Weights of a small self-supervised image encoder: activation squared_relu.
Rows from block 6 of a small self-supervised image encoder, named by matrix and row number. Rows with one number belong to one neuron. Each number is 500 + 25 x the weight over its row's rms, rounded and kept within 0 to 999. All counts start at 0. Numbers have three digits each. After the name is the row's rms in percent of the matrix's.
After each neuron's rows are labels from the 100 images, of 14976, where the neuron reaches its highest value: "responds to" is what is common among them; "patch colour" is the nearest of a few named colours to the mean colour under the peak. Only what is clearly more common there than usual is listed. The data: telescope images of galaxies (Galaxy Zoo DECaLS). In brackets: how many of the 100, against the usual share in percent.
# fc1: MLP up (model.blocks.6.mlp.fc1.weight, 960x160), inputs 0-159
# fc2: MLP down (model.blocks.6.mlp.fc2.weight, 160x960, transposed), outputs 0-159

fc1.93 079:506462536476522544493524480486496458511491483504520497527525494539461527462473526482551489471521497479513485514520465460484512508513491483524522491510481495460514474471471480492471544528521528469471494466500457503474537507475485459484528499498544467495515464521474478538518488476483492522524468526523466493525479525519497514473530456529528517512501482465542453473534526496517462482503496496501509464472475485458461461509522530493481539483541488473533536482507492479508525505510537
fc2.93 034:553460456517454506533469503521496457472482477460489516499471503487486539483481471449500512499512528511532495524446520490499538518555501512540482480486480502498523492527494514520471503506498473501539464507558468485497511533514491523489474491517516446475496467504482455504522516521457529521531507497524496492501474490522504513480515525525475486481531464486524522542559461502475512497489526501473511485513529497451481456511486478538468485480514480517511544516497503458481533475485501
responds to: shape: star or artifact (30 vs 1.3)
patch colour: brown (63 vs 12.5); grey (25 vs 6.1)

fc1.432 084:487453540512526520461518529532463465528532470514539462512507493480478526525530505503514541522529469471504474459517469512487515506461497511475465458503498479503464500469528469527470472511481512464515508507467507503486529493475485481523487526502472492540526508475542484522492527475506475464517507525497470532506516512500549455533460482528482480491523487540535500529477512509538533508529523521498500484536537525486462531516457463459517520495528494519477517493460462510478507532483508
fc2.432 048:544507428465517442531459527520487520491497475523519509538492520517470485490469494512509470507496520545475531528499539490495512490469531493483511518511474494507504534539522521482504495472540529490519470472499510440537482489533502481493477496439479483466537497529503508452500487520485468477515560518473451498487505517484488547481492525506512527479496489534456539478525463522536505508505476473522489526474482508506510509532511467543522514484540502510506498488483479483480542476492495
responds to: shape: featured or disk (61 vs 30.4); edge-on disk: no (55 vs 24.7); bar: no (32 vs 12.9)
patch colour: brown (54 vs 12.5); grey (43 vs 6.1)

fc1.747 170:502532481494537516511477497518462474524511471473457512471445474548480470501473504511497539481454501482521483520484484510484499506542508474468462511484515478478483518507480464482460466462477519479530474510476446524545457495486468437488493491498543525505493473522513507545471530526494533528509523469533518454493453495520541500497482512508520459474497472506456502521484496538494531467510477470490482508533515449487486468475474491519502493489494492494478509493480528482470468520523512
fc2.747 253:495498535506510515500526472515575492491465492475512480469529518481545490481485533494493459555506529503470513492496517499497486485478486544520534535523491555492477498479498519524530505542506509499500525519496515490464512509509544529538494517497494477514545525509490475514514493482519551442504515518488507480538526476492472488462547517498479523533516517494508478478484495496516476579499490526533524538505495528516532472528512525513502523521551458552484522495529524521538505502538498
responds to: shape: featured or disk (68 vs 30.4); edge-on disk: no (51 vs 24.7)
patch colour: grey (73 vs 6.1)

fc1.169 088:491512490507476514484520496529529481473472517464542449516485490552535527475491511500514497524474511549499526473516509501511458514483509483529457502534521458470504470522495483463513488508478472524530481513514453465529455495518498490471504491468499495516531480508485457493485512506497479475469537497468518474502538455511503458463542526509446459487454468529515489465477479471477528469480498499505522453508525487458468533497465497468486508531537500526508483469531522496522497533521511
fc2.169 044:553460504493488483527511463510510479496478469487525481486495524462549525466472485460521525470490498489524504494498510484517532458506518483522508498516486500503499474497506481557483524523474499511512501465504537508491521530514554531502548563511473525523490489542545495533473467504500512488535531491474471487529477480473473527474498466472477513520494504466460525520569466499486531484523494519519556524503478487495520488516489539504527491494494494517450542473494481503541535475524521
responds to: shape: featured or disk (75 vs 30.4); edge-on disk: no (64 vs 24.7); spiral arms: yes (53 vs 18.8)
patch colour: grey (46 vs 6.1)

fc1.566 089:519481474530524523465482487534469468479484534484540505470529505518468496485488517499505537524493491530469470475456516475450474474472467532496495519540506531510513507490454510488490533495492521460501478482456468474500539483510513510465527449456484474524476527484513465536540500473504478499477522498502520536504481471503533475527514499458475478521474476534528544519520498476498502513504543508501521485508499533490536543505478504463468540527504511484508534502518460520530454455519521
fc2.566 043:512462450508466441520487500444469479434510480507532482471484486459480491506446501506483513479447510483519498545506485488523509491524510480525501515523498489548531531479506503511489505501492482504518537452521509484501497515502471478503475459490506501460477501471521514472530516525481511550516464506541451524490494491483496512469498485467491499473482450489467527560565510508473518496530518489532523510494520472509486487496532481498500535460496455512502514495509472478531511490462526
responds to: roundness: cigar-shaped (33 vs 8.1); edge-on disk: yes (26 vs 5.2)
patch colour: brown (70 vs 12.5); grey (26 vs 6.1)

fc1.266 146:481525535522514484487455527514521479499525488500451453478512508500511460478486522576487542526494511475520435496499505518490487529465462487531490493511520536500511495481471442478511474513481512496496494501490448522511463498470490514565512450495477497491542486501530533509511509508492554478543491488536505465512510503501527498517525506462446463499479527498493493507500502552515495521504552477486479502543504495489535484511507519495488517460517496518531490530473506481518475524546523
fc2.266 243:505512479511481515473490509490486536513544507474502492490486510518468534533498471522489494476473486510526491503510534504501498501533480513608455491537492520505530463491511483498537530447509484470500492527510429456513496513491485508489507458483500456490479477443492503475461540507468487552466495523492473506514518526488522491532478519501542483509487500535518514524480520503489498473488495502458434498516507478524482485496480494488460485449510496507540470493469508466482462502496483
responds to: shape: featured or disk (75 vs 30.4); edge-on disk: no (72 vs 24.7); bulge size: moderate (42 vs 6.6)
patch colour: grey (95 vs 6.1)

fc1.531 109:527550479475496461547529502472466465467518489443458466452483523488474491487465510490518486536465516523501488461474454477451476513510496521508474495513470502511543470540495533516532522494485494511518478517497493475468479541474465488502534508487465486558575515490473489500519540516468489522479546518527521459490522471488488486479514490503498475520481479517519465475514476520481486477531501497470487455505521516522510489501493519499485510487512519512476489497498511470537521458462493
fc2.531 087:521525489508511514492517503482532486500490468504507561557444516495495510496467508515525491457497478563527482505509504476525485491523521516532499504443447467486542497505560518525469561509461468475474508481528469476453528463488497523485485497485530536512512481499522474482513488496522471505490498542512485498498507467482474514480482496526535530505557489502534504473464476488504498495467440505493497538534515524515502520536495468504467489486478486519486546466495484502494507482462497
responds to: shape: star or artifact (30 vs 1.3)
patch colour: grey (27 vs 6.1)

fc1.61 079:536518468522521482486483479516473498500465500510497478490531495518529534493536527523547535490516513519456485494457495469463508528469528549499475486528512537464515455488487539522503531510463515473503537486484453502503541526517493536502534500493484531458536504487496476474465500496498504477535456533507525485472486530484487472527454527485538521528506515503488488485528496481497485471470535525486514490478463509464485531537514462474483469474468490472465533476480519530531531514489541
fc2.61 034:478522484522467442521512530482495501481490481543540519511469452509524529493489505512487472469455537478530452545515506476491480495530517461508517491494462500488508529487516488518501487473476472482466521512514489502479508513495468515499479478498514461500485496482562476469487536487452519551507531516562475463476486528488497484460471462478513512519473457502512507501520490539503515499498524480490526468485537466458497464463494473499514520522462488499480528530520492447482469498458511
responds to: shape: star or artifact (26 vs 1.3)
patch colour: brown (47 vs 12.5); grey (39 vs 6.1)

fc1.109 080:502457508467533523513522465513523479504494506474469507513451479548497477513495535479463490494526473522486521516474467506508527491496482466461442501509479500479481521475463510473459518520470527516528465462513534528480524460511501532511465449535507487490541454481510469487460526492519497501508522534495491467500474519524540491499493494533470500501475541532512503499470517502499507482470499509484490447505472473482456466506491522475516522462508529532524513543507456530474487523456534
fc2.109 041:520503511514510490537532505528501476487439499537480528549497529461531488533495472427535485518470526471525533508511505511522518468548534473477495492482484498492496523513564503509507481498543495462521474467536494511478478508491520490517494530523539509477464496490508489442514498486502518459535529462460464496527497474530466506482496479488505502489505503440467473471488499497473526519494481499530515534503474455493518473550549514489484494515462510534486501473505504515496481528475509
responds to: edge-on disk: yes (25 vs 5.2)
patch colour: brown (54 vs 12.5)

fc1.301 097:478464522494471535505524492490506507499477479469528498496467478543514509518486492514465478496528491487503493490469467507483468541514508504531490470530503538482489511517516515451536507469494468457478464518520487453485492509445503531516524450533514513490503471479513532534506481508450483465462505467486522540524532501535536508515510519510520483491448523473543485530489550516487518517509507457444536490477509489487515486519507545508508506501530479555517464473492489512508460541541496
fc2.301 088:526504489501504481491492508472520499455500485514525513518498529473502527480529553464492482485469515532450485488485535502570510469520486494530466487503469508509527504467526524492485559505490477471511534475523525486434508476490518548516467518488492462472505466486497503465526524519506507512510508537481468493493497488480445489452506511470503547483489486496493519560534539495505498492488490520526497528484542531458480450523539502518522481544490512475469505482494505520511559486484488
responds to: shape: featured or disk (63 vs 30.4); edge-on disk: no (62 vs 24.7); bar: no (37 vs 12.9)
patch colour: pink (50 vs 0.2); grey (42 vs 6.1)

fc1.564 120:499496530475521444542456515479487503528477507471497507472486514546499471496499509527474569497507520485536472507503461534471477515462472465503465525509538514496509469507460478500504487492480497528508523522463495513508453548496455517545491463498458472520536488477537489520527510502525525467536535499535511476511508482520513516508492523454468471505465510481477495465476480515481469516474496501476484483538541491470528511477481499482455490487517504525504474522506475474461489553533498
fc2.564 156:488504490513486542455486513506484514471549501478507467475512510522481545528497500543473478494462497462539485504474493496490476516518454495555481500548499543491511487504494495488525522463527487491511483545505425487539481523480488514525519450469499475504497512454467508503460538499465511529464470503480477497524516526502527466529476529485531475491502470509500512514493519504493503473504533505462452500513487477517509490484478522471484496452510501520557478516465536446497455518518498
responds to: shape: featured or disk (71 vs 30.4); edge-on disk: no (65 vs 24.7); bulge size: moderate (29 vs 6.6)
patch colour: grey (85 vs 6.1)

fc1.247 085:511515483458530532482493505476468460505541461450492531521504452491482492452454494473461485455491474489472503494455484515456508527460523483506490447534502510531526473512496484487465492533484510536533539475518519506540465530489497469501513516512470501490497489511542478502491518488470472457512475487541536494489498444512540523469552473476521509476463527527473484509496542517471511488500519501482474505479505524471500500458477516464490477509519521518503472515498526504472512529522491
fc2.247 048:507495511521557513546477524517526507465511520461475487504519541476466481513537510481514537461506470487467496486476543450490498509521476491505467531492513558484460500504493495474512463528525538475514536494459507458506491460499480510503451503539536517474497517519457498509521501524503488508511438471460508522500495487485471520512552498516453464524484471531530513484497502497482505545512505483463504507508487488482474495517484501499489521504495493454543472506456490528452495550476489
responds to: edge-on disk: no (50 vs 24.7)
patch colour: brown (32 vs 12.5)

fc1.550 137:509464511480473519480504474492470471493519487468513475461503447518521509511462492519487520491484482522519506481485472489461521514477521511508492453504504537471519491498515509487526519463467483453534505508521464529534498564449505505492523458539489493510498531474520522550488465496494534488460501485492499521556526514473546469470521500486493457490469481498520515491477494499517495459513526526469497491528484477479526544474457515480510476482539492564478506520456508468472487544518509
fc2.550 176:522491518470528520487525495473523508514482459524543512525498509490529523504506528501482480514448514530473504495494555505533515491540510501587456496524438490504509467481510462515501559479487444491501541489528488443439517499501508559492486498474512469498493499469514521494501499528521507495480543523496482485535495490480470540464476509499512507515476516486492525500506489481517488519498466544501502543496506487492488486544519536557484511489485492520465516453485507503506507479501468
responds to: edge-on disk: no (87 vs 24.7); shape: featured or disk (87 vs 30.4); spiral arms: yes (69 vs 18.8)
patch colour: grey (75 vs 6.1)

fc1.229 186:492539505515562473539483477509531482549487502497490535520468472508508429503466484533466525496483511489472494509470487489466470487557507479499504482475517446502476520497506494468536518497489538513532476494500485503499491497474494489503480506509530561504524419519504508534481447515529505523507508486538531496491491500491514496498495490551481475488458501513479531457461477512491518486496489468503494495518546470501512491495512498543500463506457506509480450504502484535450525520533475
fc2.229 270:482503513510545527543528546527491527487490490497462513509464488509510552495529530469536510509471484473476446474472556455527491441523486523509505489491513468453554508467506460510494493479476464486494508507528485494474496500492554503479491548517516522492490506501546539496488497535539476500502511477491524487493488518486482509498482511527508439523481503475537512506479500516516515469473491460494475515506520446502497513496493506491493481484496535480441515495455571521492482488512507
responds to: edge-on disk: yes (32 vs 5.2)
patch colour: brown (86 vs 12.5)

fc1.125 085:466522528501515492506479510474517479479530465483521482548526523501471536471484462519540467467542472487495513522515477532502546521514508504525496473486475458471524484476461520526456472480523460518474471477527468493533503462477474473491520501474476472530456514536504480471474501492524505478465468473518493454460471514459518508511496519487456527458471486487540517505529478534507487473513478493478533494516519529481488502485454474498499517527456512527480514469486505464534465481489496
fc2.125 051:502481504445528478505519474502479494551507503523482497534520530483504464544534504493500506496537453537497537515506520518495535538463547456507493540459502498537476483548518472517530484492525524532516498495498540481503507491516476466503550504481493508468480529502501506484545506540507458514535488476501452523516498522529528557528511527486430518529476488506470507487541494501513522524502467487507497464467482501490515542509497458492501525496503487509486520471515472477452518518465500
responds to: roundness: cigar-shaped (49 vs 8.1); edge-on disk: yes (43 vs 5.2)
patch colour: brown (84 vs 12.5)

fc1.691 085:505539524491465486531510503468475473484501520500484476538537488501544539494459495534477502518502489516470505468463488540496538530506469539470531513505466507510531514447462466478530508521522478526488505533483513495464496516503500461517501465464463543522482529480456523476487493456503494507476501506488495448483461488526512487521511532533472526504487508512536484487517489508546504489531535474492495512474493507467539482479482478472457510475531448498479501460519524501505519538540550
fc2.691 055:509488503475508503476476463494551479529438482512482497522527531481542483469490516498523464520521535557474531505512465482498515534466516501476501534490460497507486509501495503541521485563517523523521550480454503518469490471506465506528468490498501466494540485513501468452535466510510492450520483511508485492471502462494480526494515492484467539526519523504509471450500446506529516539512460510547501490485470529497508501515529479513479508516509467482458511511522512510479546503482526
responds to: shape: star or artifact (27 vs 1.3)
patch colour: brown (66 vs 12.5)

fc1.91 134:459535507480517517459467529498527520504501502493528476484492540573496533504524531515495525534515479519543489491536506468453481526474508497481511502504463473527459468503450505471460537535485480481483507500457480495475505487474495530479478472493525474560521475490538509521468532519467480459496538536540474475522515501500499496518535495444497464501480496496511543487511486488514496472506498517505509473501502536476487505511451513477456511492496510509524532486439490503510520460517503
fc2.91 161:469453472491522458544519528514540514479469509506455493487477498475551511499496524477542498547490489500468444501499554460516534477510488527493527498497506541496562511500513464539515471490497464541515514497505510494452511520535544500542500522543456495481510539491537497487502468496539506499531494466489517521519494519501486535477530518501462473559501541491508517492513492519490495498498510473511507509499492517481551490526508514496487496526562535484471472478494516496517525517471515
responds to: roundness: cigar-shaped (45 vs 8.1)
patch colour: grey (61 vs 6.1); brown (38 vs 12.5)

fc1.251 088:466522535462505487468458458477532492534485483520545480465486502523514463512473465516478528462507477474492525499504498513526515549465535538525496475492475497505480449454519509517466471469506519457542489521519445476473480482452509522521491488499547488525520511475504507512467463511538464517488522546516498534514499505508524482478509495496519519478520506539481498494532538505501510488515467497504517477491481486456468515503482528522514459541511525479514481494454460493523539531480499
fc2.251 043:510490513467524502507531508528496517492534502489531492517501465485525526481543544466541517490488493496497461484504528504565517427523462476513530513530482509468523515477533464543540511511499511542509517469505530521483519532517548538539507519493515522517491492492480544500504526491503512525478514505470466486504535512504514484512518496509487512536471534535522505527528480468472482503549508490528498569516534538459486518522526532498521487489536507526495493531521489505517547460479500
responds to: roundness: cigar-shaped (44 vs 8.1); edge-on disk: yes (26 vs 5.2)
patch colour: brown (49 vs 12.5); grey (45 vs 6.1)

fc1.327 075:467544535471523510467502473479526531492467494519506509482499528493497517515461469468492521465496468508529473483487453513515469514486512521477477545501488493513528461450482506542529539524480480482480478522451461472534478508474468494521501471496474506478513464495502492538518533502473523502524515527514467514493529490494533470522480483466544479518537512553467525467468472541488531488488468529511501496512491472507534518529536466523500512507492490457521481489493539517537533529539470
fc2.327 051:473456508503517526509565490526485550487504508512479501504473508490505508494542493498528477509471485525503480485520515517531488483523508551531506474538490469473534528507513488562488518484517472517558466515561486517476512529526569545491517537520497494535490549477464501500467502515500507523486497468483517495500479507506465508466503535499533481554495497485515476471499484449524493502464490540464476494521503474502493522496490546526512497481527522485491492499468570499493480473501478
responds to: shape: star or artifact (39 vs 1.3)
patch colour: grey (30 vs 6.1)

fc1.213 179:497507515520502481528481512516476504481506478479530490517471498485465478477488526522502565485510546483539496460522490470458514535486495460487493510509502499547490481501436493499497533503467480472494504533498496510556449531474489495451515467466499469529493489501549532491486544468475508532552520497543532494516508494482501462497510468492491499460534499535472472481483478524496503522526512549503510502501566526494492540493531536491523483473512473517515503532499476492484493453482535
fc2.213 272:519468488473470492483487507528445518496524496483529482486470464493507518512495459521469522500466493490531498503512506506516522505542472491543492489521503521491496484496517457534538511441485470476545492512514457488519503565489468492497535467509467476492472553439491499476453515472464503543487493476468489504524487544507512498519462490506538473502504503496496533509508517505467522469521528526459479503526499463516509514497473516506496458450519476514499507489477526431483461521513523
responds to: edge-on disk: no (50 vs 24.7); spiral arms: no (26 vs 4.2)
patch colour: brown (57 vs 12.5); grey (42 vs 6.1)

fc1.285 081:458534503491470475522505492494533541465510469477483497511462532503533531488522534503469555519468474512487488488517499525513477478511487465494471525466479483487486492450455463503463492493468526498498516502508481465472472490505515458510496455512512464524505498490487474477477489477518536490504466512492511505469470475476531463485516478511499510471543473533536524460517488450491525470540537530479524489518526518493450535528504482456471478509462483461542518534462501487505492476531513
fc2.285 041:494487463452488517485540477496499495464484500527512544529470474462497540498514476454514497476487478530466488477518516522554559515536503536520491474498499523489555513467505482542499527472518443559528502488527527475463546489525484528509524520481511491450519512495466519500484483532504491485488480485491478492528470526486499505447516526500504504511503485451534488525557498480513507503547495497499510485463498505468498543538520499510477450510506523471467503485518511477505498522479486
responds to: roundness: cigar-shaped (40 vs 8.1); edge-on disk: yes (25 vs 5.2)
patch colour: grey (98 vs 6.1)

fc1.376 080:504462459540519487529525544460500489506479498482521499478471529509481520464461495544530553508477450493500494524466479480514501541476528488483524482484510515480529516491519535471484542506528502507476509455472514501524456473497513534539537473477514544517472482488518503520497542471486485523483530477544482540524513498485499461525506464474490505495486506481483498447523499509478470506548502493497521470513472492469517519478528537532527476461499526533462540482531480477494510533486524
fc2.376 040:507483522516508478536491499503512431539521479539484489505483488478478487532458514505502508512524501496506512551508466513493519548459532492486520515520491486520494532540469516545508492495516483509538439480524491517532484508493542482483512488497462475518501554478494495517556500524508522552513480515517488517519507498532489499505499523500442522533534482521450490492506443461523495482507525543491479536524481492519481569532472493528498516489547473540510493518490542490482495513488492
responds to: shape: star or artifact (30 vs 1.3)
patch colour: brown (30 vs 12.5)

fc1.202 075:514466525510461494491452482520534485541453502516459504481531461489521519515481530526522506492489462522484516494480495463517479474508493494468514463518497468460474525518460476488465511504449503485487504493542523476503458472459464482467512486496511481480467506471503520547484471495489486444517485490467468466488459519542517522527528508492492487529478535562536462509501475499531460521481534514491491515466497543517498518479517490509499452525501486493517480538489527492532497463508532
fc2.202 035:492458527520519531509522516483544523482475528487521510515521498495520519503504514440468523490471463535513490514524561498531507446489486481508469480436465512523496499517547462528480487475532507493553463504492506513481481484502475513499509499483510505472473476443511474454472487500485500486498508468442480528495498475473461517501480499497495519516519470491481517485487510472520490502498499502465541470477494463450507514552505481527502473517463519489515489496477505532494446482541441
responds to: shape: featured or disk (70 vs 30.4); edge-on disk: no (67 vs 24.7); spiral arms: yes (57 vs 18.8)
patch colour: brown (65 vs 12.5)

fc1.207 084:459518499492543473483478532532522478465517510491476498522466469529464531532505533541504476498507483506515478462503499538512523552454521540457497530536502491460494538462469534468492537481464509523467520513475524480472491519512504525495461529462495536501480529530517521536508530502485516502468517487501505489526494489514505533539470515486516478464469468485473531493489515483462533476469499479525535485469511513471528499506517483529499468489502488502475510530471527531533455535471463
fc2.207 033:534468475524485506519544523505511535487488522528469483504522492499497463452517470520503511520470508510488541545482476494493488493521514517458518516477529475483468466523509505479497478511532476492519479443512505513477506471448473457485501523516513550480488481472471537502465517537487482467490489473483476494517495461513476495498455502518473453521500512499463513478505486492521500554485454509464506459448484494497470536524541469481470478479510506469488474468504543523498513504434471
responds to: roundness: cigar-shaped (45 vs 8.1); edge-on disk: yes (37 vs 5.2)
patch colour: brown (80 vs 12.5)

fc1.353 093:474526473478502527467456516486513488537545475474530525511480479524524545526495515491521488466497525494515504475520478516445465535477484506514477517484523502515472483522454483518555499523520494514482494516506524530528450532453470454501503484505520522514526526531521478522460470488540481506479506497542470504511530464476547467513452520508509482469480465539517511514508468535454496512526534491482460511514469477493481489494517502542468490485471519542492471520516491468509468506498478
fc2.353 062:491464515499494489475511486450518520492481523493496472491459492516546498512441519518515516459529469495494477484490478468518522546532504561513479445472507527473523441486510496534506530488474433478495472500489494457497485522479502504525516469539456504506500493478507461536472492486502519483469494481500506508533535514478529519454487497514508496570509532544556508499511488476513483479478491490489514479536503536460539513487473505496511472468521544515507474501475501504498481524490469
responds to: shape: featured or disk (78 vs 30.4); edge-on disk: no (75 vs 24.7); bulge size: moderate (40 vs 6.6)
patch colour: grey (89 vs 6.1)

fc1.665 085:483482531445490517463499495462499469543477469451520468506501527488497531476483484488457521510525499474513526532506501529509510545503513535527517464497528460463497446489455458463469509482496499524487463507489460512485507506476505500465463488494513536512501493481490542485469466523503509462471498532499465466518504525531510453489540480528480528512465526507468537487480534479497532511477465497527519471534501470467464505511471527463522527471473505484483524482514495520507532522471512
fc2.665 034:488497506487478506491510532521482485475495530517511505465504510469526513474514506479476509482503466511527519549496504551479503504532511489484467539532516548511487523511526475500517487493550527513500537444500499491529537553486487523538540446505486507486511515506468528510530451516509504499458533481500442472497474530534518521519536531501505510535457547482491504528520530504475490529514502510514526536528464517503556516545532496545487473493526459510470505496494481494475493505455532
responds to: roundness: cigar-shaped (36 vs 8.1); edge-on disk: yes (33 vs 5.2)
patch colour: brown (84 vs 12.5)

fc1.413 161:486505492489511500521533503488501463520486522511445458437541458532500504517488511493501536520488505509538464490480465485442471497499486549498511480513521544469545509496517503500543491493468484501515455483474470515486452517509503476508510478529506484504506528462503501559536511545504539461492474506525516536516551511496530483506535527501451456534488498501560469479467509493512486475522525487499504488503475518504529526480479525504499480541534517501519487495467515511484508555507502
fc2.413 215:531505493498477507464485484495514500505539504527557542504522544493490532541498494496462457486513492528519528527464545536520479475522487491566454521510472506520511483525531539484532530497532519493497521488530495452496510511526505544487507500478491442485500472481473464483494510538465487512464518542470452504503486515500476528461502548460523539500472490486473529535516511512477481501525495535494492549483506513487494486537492508497479503503480483524532482455503454486502511477504459
responds to: edge-on disk: no (89 vs 24.7); shape: featured or disk (89 vs 30.4); spiral arms: yes (78 vs 18.8)
patch colour: grey (95 vs 6.1)

fc1.126 082:500536532519512518506492475467525514502522481496469486513534511534495497458462476500458516531477495468477495521491450476522536505518480470498531461514495514488507485515495496466488486493490474533525537476521495460474456494503524528527538461504452469541533487491484492471523475498462473478512510484537472540478482499533537522509547478482462488470528470497491474478485491544495505466508497459467521467464509513468536480523520528482523528540499482463514465473479547467483525511493528
fc2.126 042:523487523505533513543468526528494521497479525485493514520462498502469507507529466498506509531536459483476517503485530499474480477542520499563526490484491505506470498544506505503564520505473470477507484558483525468528438502480561533483500502478496495510503493501518544503498507490529518524483535530529536463483518492477484516502525485565521482522507489505528496490477468516501519512488496486485453532494542516541505530537468516547487468499476539503507525507458496487473494455537496
responds to: edge-on disk: no (56 vs 24.7); spiral arms: yes (47 vs 18.8); bar: no (39 vs 12.9)
patch colour: brown (76 vs 12.5)

fc1.400 079:486507506505540505473539503494498477530548488487482516454468478515474530478498461529496499475520501486476497499464500542520511511483486457504515476533503504514496467532466493480511502533510535475486511507521452524551455541453513523545476492503459478456466510485477491507462537524510463503478486481521509495532507497500469509460518513492513473516541475498503472472481523494481497461541468504506511450515539546466485541517482529519538517519513503482461458512458494526480470492539516
fc2.400 039:482451500442471504509511496467522471501500501518521490469527484512544549524475516556525514531444512519506484544485507489486508478480492505535514520525507521503485472490483446530483509497465487526530516501510507473468507531465477505545474464507522497526538527528538524486456526516512498514515509468528489483509503529485515509500523493476476503520499535495489521481501510482472505528546504474524541493557482486462535491527506536469464487471513528541504465519512468456542478543480485
responds to: shape: featured or disk (76 vs 30.4); edge-on disk: no (73 vs 24.7); spiral arms: yes (53 vs 18.8)
patch colour: grey (74 vs 6.1)

fc1.546 175:461458538503521518511498551500489528499538472508523516500476493501490515511493527590484536514487516488541543531537503516498475517479538472522490518501459494538491508533469471523510522493477503499480531509480490544525477461510506495464544461474527478519456525464547520515457501483498493528499505509528522483468484508488530514496505491502517511477504487476470527512510478468494530520491552491507465497502521511517475522497502518476504504455497538521528498550519485455496462465521552
fc2.546 286:535503450482495504476542500483485546509524548523494508508491515480487518527544471481497481503507436543481486490514542510517537496516501508559471463505487500489526511507543512501511513452512485492517473481525476443513533485499504493489520480480491499469448507442478510469508504541491453522465465540485454528490497507507503524548474511514538476500479490511519495534508531477511497479463470495450470497466502503525479509535513469526508482507499520459531528487493546479479501490467485
responds to: edge-on disk: no (54 vs 24.7); bulge size: moderate (28 vs 6.6)
patch colour: grey (82 vs 6.1)

fc1.271 177:478494494504493485517463523479468417526456479472431515500503471511523512481496493533535555493478502468509484499509490532500470495547497512495506477495525486483486521440488458479476501497474508529540458478517464510513516486502481489527494499557527526499509519493494522498491499507534523516524494486499506442484456482550523479529502524540494489498566495488517499464486517508497526482509480469497508480530482472490510528496462470466503514474509483489460505481489527514479457558523518
fc2.271 286:499472518491518466524533516539544515523449558489473505461472497496544449489510483488520526555529478490449490482531503497476511509493508534503531505490533520482488497508502481563541468521513486507479490500479499477504495520502524474522527494529473524499519530495494468494536469490535489471546506476476501508512503522516491507530548479522484493561496546455530475467492474475470515526509491489479500496490504495510569516501495499542474482498563537505472523503510523498479502523499538
responds to: shape: featured or disk (70 vs 30.4); edge-on disk: no (61 vs 24.7); spiral arms: yes (48 vs 18.8)
patch colour: brown (76 vs 12.5)